config = dict(
    dataset='photos with spoken descriptions (Open Images, Localized Narratives)',
    tokenizer='word',
    vocab_size=4585,
    embed_dim=128,
    encoder_norm='rmsnorm',
    encoder_num_experts=8,
    encoder_conv_stem=False,
    text_encoder_norm='layernorm',
    text_encoder_norm_position='pre',
    text_encoder_parallel_block=False,
    text_encoder_inner_norm=False,
    max_grad_norm=3.0,
    max_steps=8700,
    weight_decay=0.08,
)
Rows from block 2 of the text encoder of a small contrastive image-text model, named by matrix and row number. Rows with one number belong to one neuron. Each number is 128 + 32 x the weight over its row's rms, rounded and kept within 0 to 255. All counts start at 0.
After each neuron's rows are labels from the 100 texts, of 14848, where the neuron reaches its highest value: "tokens" is the input token at the peak. Only what is clearly more common there than usual is listed. The data: photos with spoken descriptions (Open Images, Localized Narratives). In brackets: how many of the 100, against the usual share in percent.
# fc1: MLP up (text_encoder.blocks.2.mlp.fc1.weight, 1152x192), inputs 128-191
# fc2: MLP down (text_encoder.blocks.2.mlp.fc2.weight, 192x1152, transposed), outputs 128-191

fc1.710 [132 125 141 132  84  75 140 160 138 128 101 127 124 129 136 128 126 149 141 130 121 178 129 122  15 170 125 125 174 128 130 138  67 132 120 128 124  88 129 174 125 120 104 133 144 100 102 140 126 129 139 118 174 128 162 183 106 125 105  95 121 125 156 130]
fc2.710 [128 127  77 128 121 103 128 129 128 126 128 134 128 129 163 128 168 129 129  92 128 151 129 128 126 128 144 128 136 114 153 128 128 128 153 128 128 128 128  86 126 128 127 128 128 123 150 139 128 128 110 128 128 127 103  98 127 128 128 128 149 127 129 129]
tokens: "person" (88 vs 0.5)

fc1.464 [163 118 112  87 128 128 128 145 149 128 150 144 128 127  21  97 132 161 114 129 156 255 123 133 129 130 128 124 126 146  15  83 133 127 125 149 127 154 121 133 122 115 139 129 136  67 147 128 125 126 109 121 132 127 134 150 109 116 127 132 116 134 141 127]
fc2.464 [130 130 133 129 128 128  37 129 150 125 128 127 255 128 130 128 134 128 128 128 128 128 134   0 128 141 129 207  77 129 129 129 131 127 216 128 137 132 128 135 128 129 128 128 141 129 139 129 128 128 128 225 128 127 128 127 128 255 127 129 124 129 132 127]
tokens: "image" (81 vs 2.4)

fc1.338 [138 151 126  97 120 147 128 121 132 128 162 196 128 112 127 174  20 135 123 127 114 126 137 119  69 123 129 131 131 129 124 181 161 128 108 135 135 113 114 103 128 128 127 121 123 123 129 130 125 127  61 130 128 131 129 131 142 132  95 141 127 173 244 125]
fc2.338 [ 56 105 115 128 128 174 110  69 127 129 131 108 124 122 141  96  95  56 152 176 100 141 124  99 128 128  99  99 141 106  95 121 131 153 123 136 120 173 188 119 128 128 135 128 189 136 129 128 117 101 146 184 173  44 127 127 129 123  97 122 128 128 118 132]
tokens: "image" (27 vs 2.4); "red" (26 vs 0.1); "their" (14 vs 0.1); "people" (9 vs 0.7)

fc1.539 [147  78 143 141 138 137 126 121 129 127 118  72 146 157 129 127 116 138 128 132 120 151 127 129 134 129 130 123  58 105 123 134   0 132 129  98 126  92 129 117 103 128 137 204 127 128 128 147 129 109 142 152 121 112 127 117 132 138 130 130  79 154 119 128]
fc2.539 [120 132 123 156 129 124 135 127 125 126 153 127 110  85 127 244 128  79 163 158  56  95 120 150 124 134 128 130 203 125 128 154 128 132 133 117 131 196 144 128 192 126 110  94 131 150 128 129 128 134 128 109 107 133 131 127 152 105 100 140 128 133 125 137]
tokens: "dry" (65 vs 0); "orange" (7 vs 0)

fc1.728 [126 142 124 131 128 109  14 128 124 132 138 140 124 139 124 128 129 136 128 130 126 232 157 139 123 124 118 128 159 128 125  53  99 177  91 136 162 140 179 109  81 137 128 132 255 121 129 135 189 148 152 142 104 119 140 127 132 166 126 129 137 122 130 130]
fc2.728 [161 119 148 116  98 101 148 105 129  91 128  91  73 129 158 102  87 183  83  71 131 142 128  34 130 209 106 134  43 129 137  99 128  72  68 147 127 131 113 125  90 125  93 101 146 180 118 126  47  95  84 130 151 129 121 140  58 108 116 129 121 131 129 124]
tokens: "plate" (100 vs 0.1)

fc1.538 [139 128 139 124 144 126 132 115 128  99 128 126 128 103 165 109  88 127  67 129 128 231 136 129 121 122 120 173 126 112 127 128  96 139  33 126 129 102 141 115 131 144 142 133 139 117 183 130 140 130 255 153 122 129 126 121 181 183 119 128 133 154 132 135]
fc2.538 [125 124 131 122 185 138 128 126 146 129 127  83 138 130 134 139 106 163 134 103  96  97 125 132 128  20 128  49 134  90 128 102 157 128  77 100 138 151 130 175 132 223 112 128 123 141 128 129 120 127 124 253 129 160 128 132 125 124 135 137  76 129 136 185]
tokens: "dry" (20 vs 0); "dried" (15 vs 0); "page" (12 vs 0); "paper" (11 vs 0.1)

fc1.263 [166 187 176 127 191 141 128 127 127 128 110 150 100 129 134 150 166 128 128 128 128 113 128 124   9 125 136 129 131 151 142 122 119 118 122 128 125 102 132  18  82 119 130 127 140 128 144 128 128 127 165 123  43 161 155 136 124 128 127 128 129 147 151 113]
fc2.263 [160  75 122 131 126 126 121 128 139 114 118 128 128 130 126  39 123 127 105 110 126 112 128 130 143 126 129 128 125 133 134 142 130  90 125 123 124 151 128 129 131 138  80 130 136 125 130 128 241 133 147 120 132 118 159 126 127 237  41 132 255 105 128 111]
tokens: "her" (52 vs 0.1); "skating" (8 vs 0)

fc1.61 [103 117 118 128  97 235 128 146 128 128 128 235 140 145  51  61 131 124 123 128 127 148 134 133 107 133 161 136 128 147 130  36 121 124 137 123  61  64 141 126 139 128 115 110 135 128 126 126 128 118 136 114  42 151 128 172 128 121 127 174 139 128 153 122]
fc2.61 [140 122  55 149 134 150 137 147 133 118  94 128  86  75 103 123 122 128 144  13 127  97 148 125 122 118 130 107 143 127 123 101 147 131 125 185 126 129 127 129 123 137 128 146 138 128 138 129 157 142 148 144 145 234 179 101 127 140  75 149  79 128 123 123]
tokens: "her" (35 vs 0.1); "bicycle" (13 vs 0); "jacket" (13 vs 0); "attached" (12 vs 0.1)

fc1.153 [142 118 146  98 133 124 117 133 130 128 130 146 129 157  64 135 149 128 102 132 152 150 121 131 133 120 116  27 143 121 128 122 161 131  59 129 156 131 120 125 146 129 168 128 190 110 116 144 127  96 141 129  92 130  64 125 148 123 124 129 139 190 116 122]
fc2.153 [128 128 128 137 127 130 128 129 129  69 128 129  63 128 130 142 128 146 127 128 129 129  75 109 127 127 129 123 128 133 133 123 128 128 129 125 127 130 128 125 238 129 128 219  81 128 128 127 128 125 128 133 129 128 128 128 128 128 128 128  22 128 122 126]
tokens: "plate" (73 vs 0.1); "plates" (9 vs 0)

fc1.639 [129 138 119  62 110 134 159  37 123 128 125 117 126 171 130 128 110 103 129 177 151 156 130  94 142 132  94 120 123 208 143 149 149 255 128 128 118 120 115 140 144 125 128 128  98 143 127  51 161 137 100 128 136 126 147 191 127 101 153 130 129 153 127 176]
fc2.639 [145 127  54 121 128 166 127 127 158 128 150 170 129 133  99 161 135 184 127 131 110 115  59 129 128 132 117 138 142 128 128 120 139 130 181 101 127 126 132 168 127 154 128 122 100 128 116 114  80 128 137 193 137 153 138 152 148 143 128  79   5  78 146 130]
tokens: "he" (34 vs 0.1); "over" (20 vs 0); "girl" (14 vs 0)

fc1.372 [127 128 158 139 101 105 122 130 128 128 120 199 181 127 127 128  97 128 129 141 128 139 130 119 151 193  84  61 104 127 127  36 135 113 129 128 106 104 127 255 156 129 126 107 193 128 128 101 128 128 120  66 131 126 128 150 126 127 129 129 132 129 172 128]
fc2.372 [135 129 129 128 130  97 138 129 126 124 128 124  86 114 105 131 138 173 130 132 122 112  80  77 133 124 106 128 128 110 131 134 117 183 127 122 131 123 127 153 132 184 123 148 120 255 254 123 130 114 107 127 127 106 128 132 121 144 127 193 126 128 142 128]
tokens: "plate" (46 vs 0.1); "spider" (12 vs 0); "playing" (11 vs 0.1); "leaf" (10 vs 0)

fc1.687 [163 124 128 123  74  39 104 124 128 128 129 130 126 129 124 255 128 140 186  96 118 128 153 153 126 171 128 131 152 128 117  37 124 129 126 128  93 128 192 172 128 111 116 126 132 130 120 113 128 128 142 129 128 178 159 163 125  88 139 107 129 130 112 127]
fc2.687 [  0 122 122 114  76 130 119 126 127 146 126 128 128 125 139 124 129 129 129 147 128 129 135 125 127   9 137 128 128 115 143 132 129 139  79 129 125 107 128 127 127 128 128 128 108 128 128 135 132 128 128 128 128 213  57 128 127 181  41 129 255 128 105 119]
tokens: "image" (34 vs 2.4); "clouds" (34 vs 0.1); "back" (19 vs 0.1); "sign" (8 vs 0)

fc1.119 [119 131 141 127 187 128 144 127 176 128 122 128 128 132 160 162 128 114 127 128  77 136 112 116 114 150 131 106 160 132 128 147  26 128 128 188 157 121 255 126 137 100 133 122  96 119 112 126 200 106 127 121 145  95 120 186 147 172 131  78 127 121 200 142]
fc2.119 [153 169  29 128 148 124 125 134 126 131 129 125 119 131 214 127 129 134  27 123 106 125 126 131 128 136 114 127 123 149 129 205 131 129 127 128  83 135  81 126 127 127 128  50 128 129 121 161 149 128 234 125 132 150 124 110 132  30 154 128 126 153 128 149]
tokens: "person" (44 vs 0.5); "papers" (11 vs 0.1); "shirts" (7 vs 0); "he" (7 vs 0.1)

fc1.487 [119 133 117 114 116 127 125 127 120 189  85 255 128 142 149 106 129 119  87  99 135 129 127 127 141 146 131 133 137 139 128  91 128 109 174 149 129 109 128 113 156 127 139 177 164 157 153 125 117 129 114 130  81 118 136 136 127 115 128 108 128 130 141 128]
fc2.487 [126 137 117 127 130  94 131 120 120 131  47 121 175 130 100 131 116 128 128 127 180  98  79 129 125 118 127 139 112 127 124 129 124 255 111 128 128 127 129 244 104  82 128 125 193 119 141 124 132 130 153 128 144 150 128 124 132 174 122 130 146 134 126 126]
tokens: "stone" (31 vs 0); "rocks" (19 vs 0); "mountain" (10 vs 0); "stones" (9 vs 0)

fc1.548 [207 221 127 151 142 134 128  79 118 127 128 226 120 126 129 128 128 128 122 128 103 110 129 123 134 115 130 160 132 123 123  78 126 150 116 128 171 147 138 121 122 127 182  59 197 157  84 157 128 255  97 122 137 161 128  99 123 156 128 120 138 141 149 129]
fc2.548 [117 125 129 126 121  92 128 128 128 128   0 128 112  82 129 128 126 123 122 127 135 128 126 114 128 125 128 129 117 122 128 128 128 140 128 128 129 128 128 142 128 128 128 104 125 132 125 129 128 255  63 128  54   0 114 155 122 126 126 131 132  73 128 133]
tokens: "dry" (26 vs 0); "platform" (18 vs 0); "knife" (15 vs 0)

fc1.70 [128 127 116 121 114 137 133 128 126 128  90 255 166 163 129 204   0 127  89 124 126 112 131 123 152 143 129 128 129 221 123  91 125 128 147 127 128 124 162 160 128 127 138 126 139 126 129 131 125 134 152 135 204 127 128 143 126 124 130 144 151 180 131 107]
fc2.70 [128 128 128 126 129 128 128 128 128 131 126 128 128 128 127 128 112 130 127 128  48 128 127 212 127 123 116  87 128  96 128 122 130 255 131 129 128   0 126 129 131 128 128 129 110 128 139 127 136 128 129 125 128 128 127 133 128 130 128  55 128 129 126 128]
tokens: "dry" (55 vs 0); "doors" (16 vs 0)

fc1.715 [124 142 126 134 116 126 112 132 161 128 108 154 184 129 131 127 129 129 136 129 198 128 127 113  53 132 138 159  93 128 230 129 120 129 177 127 130  13 162 178 128 136 133 128 128 116 130 141 127 192 130 125 163  97 137 140 122 128 118 128 127 119 106 166]
fc2.715 [128 124 121 137 124 126  89 206 124 123 129 183  65 128 121 102 128  76 150  76  97 116 172 130 126 124 133 105 132 113 120 131 128 173 119 119 103 145 127 118 109 149 123  94 185 156 131 139  72 189 125 128 121 108 124 118 150 183 119 119 136 150 130 137]
tokens: "person" (31 vs 0.5); "street" (16 vs 0); "coat" (11 vs 0); "cloth" (10 vs 0)

fc1.0 [128 108 131 110 128 130 151  83 151 128 120 122 183  99 127  97 136  99 158 141 134 139 128 128 130 125 144 136 164 217 128  72 127 129 197 115 190  54 128 127 156 139  73 134 124 154 122 136 128 128  24 127 115 126 128 177 148 128  96 128 151 127 127 131]
fc2.0 [130 128  62 128 111 119 127 125  88 128 132 121 128 128 130 131 139  99 130 138 141 128 140 150 127 129  32 114 127 128 116 128 128 164 100 172 136 130 128 131 123 128 127  88 128 128 107   4 127 131 130 123 126 103  39 141 128 125 127 139 108 149 168 243]
tokens: "he" (58 vs 0.1); "man" (15 vs 0.4); "legs" (11 vs 0)

fc1.506 [123 126 126 119 113 126 128 255 146 128 118 126 128 127 162 125  32 128  45 138 128 125  54 129 120 152 127 145 130 151 115 168 105  97 128 128 125 186 128  90 142 127 111 128 128 141 144 156 178 127 127 133  94 137  80 129 159 113 128 142 135 158 121 168]
fc2.506 [139 109 128 128 149 123 131 128 179 128 171 124 174 120  98 128 145 173 121 101 223  87  78  63 131 127  82 138 115 118 128 108 124 125  12 125 171 123 183 150 125 107 132 151 181 203 105  72 101 121 190 134 128 129 109 125 212 115 140 117 132 144 128 123]
tokens: "boards" (61 vs 0.1); "seated" (26 vs 0)

fc1.158 [129 121 145 128 126 118 126 125 139 127 143 189 162 140 129 176 136 156 128 124 127  77 114 129 132 128 108  87 125 150 116 127 132 136 133  67 142 128  89 127  71 128 147  63 123 205 127 114 137  88 129 137 129 126 133  87 125 133 147 128 135 181  37 132]
fc2.158 [124 117 129 129 128 129 128 127 115 128 129 128 113 112 126 252 146 127 126 127 115 128 128  53 128 151 105 117 128 128 129 129 120 137 137  94  75 132 128 124 129 129 123 127 127 130 121 128 130 128 128 135 128 129 126 128 129 128 142 122 131 107  58 144]
tokens: "top" (92 vs 0.3)

fc1.549 [128 150  65 130 150 135 147 130 128 128 213   3 127 147 140 128 122 129 125 124 151 117 139 128 126 130 128 143 128 127 125 128  90 124 194 150 137 108 140 218 136 122 126 174 159 151 114 144 124 147  80  90 118 255 129 126 128 145 134 128 114 140 127 131]
fc2.549 [132 189  86 123 128 129 130 134 121 146 208 128 128 127 127  52 105 128 128  98 115 157 134 181 127 176 119 128 132 148 110 133 105 177  78 128 129 178 113 101 114 113 112 125 149  97  96 130 123 128 126 128 125 128  99 138  72 129  62 125 255 127 129 147]
tokens: "person" (81 vs 0.5); "he" (7 vs 0.1)

fc1.741 [127 128 103 143 132 236 177 126 128  75 128 129 123 196 134 206 130 127 128 127 125 125 115 125 121 133 122 128 132 240 130  62 126 133 127  97 136 119 128 103 141 127 184 129 168 130 125 130 159 142 134 100  86 140 132 112 127 102 136 141 100 136 193 145]
fc2.741 [255 153 128 134  89 176 125 121 113 117 128 137 125 128 131 125 128 128 130 128 204 118 117 129 186 128 163 127 128 130 120 157 128 157 128 193 126 210 128 128 138 137 128  99 185 115   0 123 133 119 128  86 128 128 113  93 128 117 126 128 161 128 128 129]
tokens: "grass" (28 vs 0.3); "photo" (19 vs 0); "window" (9 vs 0.1); "chain" (8 vs 0)

fc1.297 [140 138 129 109 121 194 207 156 111 128 253 132 115 131 195 131 137  86 133 116 105 114 170 128 127 214 128 182 143 132  69 128 128  41 128 128 130 215 176 124 106 128 176 138 142 123 129 129 126 125  35 127 156  82 126 136  73 145 140 151 148 128 128 129]
fc2.297 [129 149 132 120 141 128  55 176 115 103 140 118 104 128 114 126  93 127 112 128 117 196 123 167 181 133 143  80 130  84 189 127  99 128 130  19 129 160 127 137 125 107 155 131 129  95 105 183 158 137 128 138 132 138 128 144 159 126 176 117 133 141 132  79]
tokens: "wearing" (19 vs 0.4); "statue" (15 vs 0); "which" (11 vs 0.3); "before" (9 vs 0)

fc1.78 [115 128 125 106 200 128 147 113 152  49  99 157 124 126 124  97 134 127 128 128 163 100 128 125 121 128 102 132 123 140 127 117 227 128 128 156 119 124 135 128 128 125 142 155 124 127 112 129 123 183 132 131 174 129 102 123 178  74 115  88  89 114 120 139]
fc2.78 [116 128 130 123 121 128 128 151 127 128 181 117 135 127 131 129  75 108 127 127 152 135 255 110 119 125  49 128 144 140 123 250 120 110 101 101 136 144 124 136 115 133 182 133 127 193 144 130 124 126 124 152 132 119 172 139 127 128 127 130 167 131  75 128]
tokens: "boards" (71 vs 0.1); "flag" (15 vs 0); "who" (9 vs 0.1)

fc1.226 [121  78 107 107 121 127 108 128 138 128 118 149 145 208  72 129 159 103 132 130 145 126 126 147  54 128 129 122  96 171 123 141 144  44 124 128 123 128 143 115 103 138 122  75 123 136 128 179 127 232 113  96 128 128  67 134 150 137 128 126 137 116 129 139]
fc2.226 [ 61 159 122 162 128 115 114 255 162 132 122 109 154 131 123 154 101 125 127 128 131 145  66 106 121  21 124  90 128 124  94 128 121  67 104 125  51 140 128 126 121 117 130  96 127 125 171 133  88 127 119 128 134  66 127 141 128 157 127 124 131 118 177 136]
tokens: "dog" (42 vs 0); "hair" (29 vs 0); "looks" (7 vs 0.1)

fc1.455 [138   0 124 128 167  79 169 132  62 128 130  79 130 203  80 126 111 156 213 138 132 127 122 131 119 153 120 140 128 190 127  86 116 150 132 112 116 131 130 183 155 162 125 100 164 127 121 118 127 127 149 120 117 143  93 113 131 127 131 128  96 128 129 127]
fc2.455 [116 134 128 168 132 130 153 101 128 128 241 113 127 188 123 128 128 129 129 119 121 137 129 124 128 155  88  73 128 128 156 173 127 129 150 128 128  42 131 142 127 129 128 146 110  87 130 130 126 184 141 255 130 127 128 145 134 178  67 128 128  62 129 128]
tokens: "plate" (72 vs 0.1); "containing" (9 vs 0)

fc1.336 [128   0 129 143 128 116 125 172 106 128 120 128 198 130 129 134 126 143 138 137 144  94 133  92 126 125 129 125 128 234 127 142 129 134 128 128 126 117 129 103 134 136 125 117   0   0 125 143 131 119  97 127 126 180 130 157 132 142  91 130 128 128 128 101]
fc2.336 [179 151 105 136 167 128 127 121  98 141 173 128 186 157 118 144 114 124 161 130 121 129 161 152 131 128 126 168  86  80 106 228 129 144 127 107 124 127 127 113 129 138 190 169 138 109 109 115 153 131 137 116 128 105 113 169 132 126 128 118 118 132 117 128]
tokens: "people" (42 vs 0.7); "curtain" (19 vs 0); "mics" (10 vs 0)

fc1.60 [126 141 156  45 128  86 145 128 157 128 122 204 135 129 129 142 175 123 158 151 133 128 125 128 124 137 128 129 175 140 136 121 103 125 128  98 128 137 129  90 153 113  64 128 108  89   0 138 108 119 124 123  67 119  86 139  84 120 115 129 128 120 134 157]
fc2.60 [132 126 123 134 148 102 122 162 127 117 128 144 165 110 128 121  54 118 115 129 174 128 128 191 114 131 125 130 135 129 124 130 128 125 128 128 135 128 126  92 128 128  89 182  98 127 129 122 130 155 142 128 128 130 117 124 130 150 128 130 128 125 126 128]
tokens: "wearing" (95 vs 0.4)

fc1.725 [134 126 123  37 134 130 125 127  96 150 132 166 126  64 104  93 128 155 134 128 122 129 178 131 136 128 128 111 147 130 135  88 135 128 128 122 106  98 128 164 129 128 160 128 128 184 144 127 149 163 123 127  21 112 132 114 128 127 135 127 103 133 116 133]
fc2.725 [118 129 128 250 188 132 128 113 124 119 122 101 103  82 134 131  44 128  39 153  85 122 127 129 111 201 136 115 107 128  25 124 128 123 122 108 126 130 131 159 107 126 126 144 141 130 122 168 124 113 130 252 128 128 134 136 107 101 187 121 200 136 125 129]
tokens: "top" (28 vs 0.3); "placed" (9 vs 0.1); "floor" (7 vs 0.1)

fc1.373 [ 84 140 130 113 101 140 149 110 140 128 136 123 129 129 127  95 128 127 128 130  97 128 131 129 111 111 101 128 134 183 158 154  91 106 123 141 126 131 206 196 129 129 150 126 124 128 128 164 126 124  99 113 149 118 123 215 161 130 130 132 132 133 121 133]
fc2.373 [122 129 124 131 142 239 178 128 104 128 121 134 120 146 128 118 139 133 133  99 128 152  33 129 108 125 143   0 134 146 177 127 107 254 142 193 126 147 125 124 140 129 175 126 110 128 152 135 158 144 114 113 132  80 124 126 137 255 136 105 171 127 135 104]
tokens: "beside" (71 vs 0.1); "wearing" (7 vs 0.4)

fc1.484 [104 124 125 155 122 124 128 101  74 130 155  69 116 142 148 247 120 128 158  88 134 133 126 124 128 205 113 124 128 226 122 211 141 128 119 128 132 136 128 144 138 169 128 128 110 126  63 127 155 164 170 149 151  98 139 143 105 145 125 123 127 134 128 149]
fc2.484 [128 120 126 179 127 128 107 221 127 110 124 103 128 133 134 158 131 133 114 116 183  71 127 123 129 120 162 115 127  85 107 133 154 154 135 122 129 186 131 179 155 128 133 116 120 128  95 128 129 135 166 129 136 133 162 112 101 127 189 113 128 124 135 137]
tokens: "beside" (37 vs 0.1); "left" (26 vs 0.4); "corner" (24 vs 0.1)

fc1.139 [128  90 150 120 128 104 145 121 131 128 188 188 133 130  36 126 133 108 126 197 120 143 128 118 126 135 140 255 121 159 154  82  71 132 157 138 166 128 144 131 167 123 141 113 130 128 129 129 128 123 118 129 175 126  23 225 179 129 121 139 127 152 129 136]
fc2.139 [122 123  51 154 138 127 132 104 212 209 105 144  91  79 128 128 132 123 149 112 127  22 128 128 189 130  85 128 139 134 119 232 129 123 129 130 124 125 184 121 111  99 126 133 128 128 128 112 125 130 191 119 167 127 128 164 141  89 120 136 128 175 128 125]
tokens: "wearing" (93 vs 0.4)

fc1.192 [178 122 132 129 127 119 111 131 153 128 130 128 130 129 112 126 143 191 125  85 121 143 134 123 127 125 127 157 153 134 128 112 148 173 100 122 128  45 139 127 125 100  89 120 149  64 122 143 109  87 137 104 123 136 127 126 128 124 126 165 132 180 129 128]
fc2.192 [145 136  66 173 128 129 128 128 128 125 132 128 124 128 128 128 128  85 174 128 193 124  97 128 109 129 127 134 120 128 127 129 255 189 128  88 127 128 130  68 182 255 127 128 128 128 202 153 126 130 128 130 128 130 127 128 128 145 128 120  77  46 125 129]
tokens: "he" (41 vs 0.1); "with" (27 vs 0.5); "image" (7 vs 2.4)

fc1.291 [121 138 128 113 128 140 130 130 116 128 130 128 131 128  94   0 136 126  84 119  78 123 122 165 116 147 116 131 122 131 137 160 149 109 128 153 111 155 125  51 148 158 131  88 129 128 132 146 127 126 124 122 108 114  61 124 123 140 134 127 116 191 143 129]
fc2.291 [129 111 132 196 128 126 108  92 136 135 175 131 129 128 129 140 128 145 107 126 128 186 157   0 128 152 127 128 116 125 130 131 126 133 132 145 128 175 101 140 116 129 132 116 128  97 129  91 129 127   0 127 136 129 128 127 111 128 134 150 169  81 129 139]
tokens: "dog" (42 vs 0); "seems" (39 vs 0)

fc1.247 [128 126  73 126 104 199 130 128 128 128 137  93 112 102 129  88 125 131 101   0 115 136 126 130  85 119 137 143 107 123 104 100 117 175 127  43 155 174 143 125 173 131 136 107 152 141 172 128 128 118 129  89 102 108 128 121 120 138 160 130 127 122 121 164]
fc2.247 [ 51 156  97 127 140 152 189 126 127 186  93 123 168 144 127 136 125 134 141 105 119 126 132 124 182 133 194 135 172 131 177 116 163 121 135 193 133 118 122 151 127 122 128 139  90 125 138 127 121 122 105  88 129 160 202 107 130 127 221 150 135 130 127 131]
tokens: "boards" (26 vs 0.1); "beside" (23 vs 0.1); "his" (14 vs 0.1); "were" (11 vs 0)

fc1.151 [113 128 121 126 127 125 127  48 129  77 130 128 127 134 128 128 128 124 140  92 127 103 105 128  54 135 163 100 147 133 134 129 128 171 128 127 127 135 150 131 128 127  19 122  85 126 129 116 105  78 124 131 115 109 165 129 129 129 129 128 134 131 154 129]
fc2.151 [131 120 103 128 127 129 128 138  83 111 119 127 128 136 128 116 126 128 132 127 128 128  28  82 182 128 128 109 129  57 137 124 128 122 126 150 130 134 135 131   0 129 137 128 132 107 136  99 130 129 129 128 128 140 128 129 131 128 120 128  94 127 128 128]
tokens: "some" (32 vs 0.8); "cross" (18 vs 0); "many" (13 vs 0.2)

fc1.72 [213 101 127 105  26 130 128 121 139 120 141 128 169  81 127 115 117 128 105 106 123 127 186 130 228 124 131   8 140 129  87 122 139 109 145 128 139 129 200 130 106 128 129 120 127  93 123 120 119 127 121 114 118 111 127  75 139 119  64 160 128 132  99 150]
fc2.72 [148 128 128 139 144 157 134 125 126 131 120 127 121 126 170 102 114 106 124 128 130 125  84 122 207 131 168 173 128 149 127 123 128 128 166 129  99 130 138 128 128 114 122 127 116 138 131 126 127 132  99 129 125 120 128 129 127 124 129 180 127 138 128 210]
tokens: "people" (76 vs 0.7)

fc1.514 [123 112 139 105 123 148 186 128 159  81 128 134 144 133 103 112 107 127 119 128 126 128 151 255 127 155 144 113 163 220 132 160 129 145 163 112 103  85 127 119 237 125 127 127 124 151 127 114 120 128 167  91 246  49 138 108 140  75 128 139 106 119 133  79]
fc2.514 [128 130  45  96 129 125  83 106 127 114 144 159 127 204 135 129 126 136 138 153 126 128 139 126 128  82 129 130 157 127 128 166 128 128 120 128 159 129 129 110 128 158 149 128  89 128 137 127 118 128 217  98 110 128 129 129 123 145 160 125 129 128 112 230]
tokens: "some" (93 vs 0.8); "during" (7 vs 0)

fc1.31 [147 127 114 132 128 132  94 111 194 128 219 127 128 129 149 132 128 134  94 127  99 130 128 140 118 108 121 135 110 128 132 186 124 128 153 133 152 137 107 105 115 128 130 132 128 126 174 140 128 159 194 166 134 126 155 130 122  58 125 162 173 120  73 160]
fc2.31 [142  57 123 159 180 139 138 145 129 128 130 151 169  56 118 107 219  80 106 119 155 134 140 110  44 159 127 127 125 128  66 126 100  67 133 165 133 139 122 124 127  80 139  81 207 208 112 128 122 108 128 129 105 139 136  85  75 130 133 125 156 137 130  53]
tokens: "image" (99 vs 2.4)

fc1.417 [134 118 141  75 151  98 128 126 150 128 128 127 127 141 130 127  89 144 127 129  86 255 111 138 127 116 149 123 128 130 134  33  75 129 129 125 128 107 121 126 121 128 125 126 131 129 136 129 121 113 133  81 126 129 127 126 127 167 127 129 113 165 133 136]
fc2.417 [129 127 107 140 132 128  94 126 134 120 131 123 128 129 128 129 130   6 162 127  83  99 148 128 102 169 128 125 137 128 126 233 135 133 127 121 150 129 128 174 131 115 128   0 131 132  77 130 112 128 128 150 128 128 107 176  15 138 123 128 123 139 133 129]
tokens: "he" (67 vs 0.1); "purple" (10 vs 0); "boy" (8 vs 0)

fc1.52 [114 134 100 157 126 113 123 128 133 128 137 128 114 130 121 108   3 128 147 104 136 128 126 133 127 127 135 162 105 175  14 123 126 139 127 139 128 185 129 153 127 152 166 140 255  89 116 213 125 176 139 128 135 148 140  85 128 199 146 135 145 164 143 167]
fc2.52 [128 129 128 124 101 145 170 127 128 141 123 139 128 149 128 128 130 150  70 244  89 127 105  60 128 128 133 125 125 121 213 122 117 127 128 128 208 121 111 126 172 136 147 130 129 137 127 113 122 154 120 176 134  38 128 128 141 141 189 158 154 104 128 126]
tokens: "plate" (49 vs 0.1); "be" (21 vs 0); "another" (11 vs 0.1)

fc1.496 [143 118 132 128 127 127 128   0 128 175  77 129 155 111  59 125 130 128 125  95 129 128 164 128  92 128 137 127 189 124 132 126 125 128 199 171  99 129 127 130 104 117 145 110 122 169 137 199 129 126 128  57 115 168 129 133 128 138 128 128  68 125  64 168]
fc2.496 [128 164 106 143 207  35 123 117 130 140 120 168 125 142  87 120 140  78 133 134 108 119 131  92 126 116 171 126 120  92 128 127 128 138 142 125 131 158 132 160 130 126 153 102  80 130 133 137 128 122 122 112 130 140 142 102 106 153 123  16 103 128 167 124]
tokens: "he" (58 vs 0.1); "cameras" (18 vs 0)

fc1.362 [134 118 128 108 114 142 202 131 128 128 130  99 152  33 131 120 131 124 128 100 113 120 150 128 151 109 116 128 181 133 167 126 120 132 128 130 129 127 121 126 128 148 143 136 255 138 157 141 128 104 154 137 124 154 136 119 121  46 150 126 128 128 130 128]
fc2.362 [128 125 128 113 157 128 146  57  61 128 149  68 126 133 129 145 202 131  52 114 132 128 123 128 127 131 123 124 107  78 130 128  86 137 128 131 128 127 131 128  18 134 128 132 146 128 128 128 129 128 132 128 128 128 128  87   0 129 129 128  86 110 113 129]
tokens: "plate" (23 vs 0.1); "couple" (23 vs 0); "top" (16 vs 0.3); "horse" (13 vs 0)

fc1.486 [124 179 125 134 125  35 131 165 127 128 126 128 119 143 145 174 128  85 148 154 168 112 128 128 131 132 124  99 105 154 132 119 120 127 132 128  87 125  71 206 228 129 156 141 130 109 120 107 125 133 131 100 133 131 137 120 178 115 125 118 118 125 128 128]
fc2.486 [  0 102 126 212 134 134 131 111 134 128 165 111 135 129 181 121 128 153 132 126 146 118 181 126 122 109  78  96 112 153 103 128 128 121  83 127 159 114 128 134  61 129 129 122 122 161 126 129 130 153 138 132 127 132 128 183 128 128 133 128  58 154  84 126]
tokens: "boards" (72 vs 0.1); "poster" (19 vs 0.1)

fc1.123 [129 137 128  63 129 125 117 109 138 128 235 177 122 143 123 107 138 162  98 139  17 126 115 128 129 159 120  84 111 113 150 128 145  80 132 252 106 125 106 156 149 136 102  93 130 115 143 202 128 129 121 130 126 165 123 166 129  67 123 150 129 151 122 150]
fc2.123 [122 132 176 111 165 135 125 134 118 123 120 154 125 140 138  90 127   5 121 125 127 129 127 130 162 125 140 115 116  66 127 131 120 127 131 135 127 116 185 127 130 112 125 128 134 167 127 111 120 130 124 132 151 131 130 128 107 127 127 187 124 151 125 136]
tokens: "beside" (40 vs 0.1); "visible" (24 vs 0); "logo" (9 vs 0)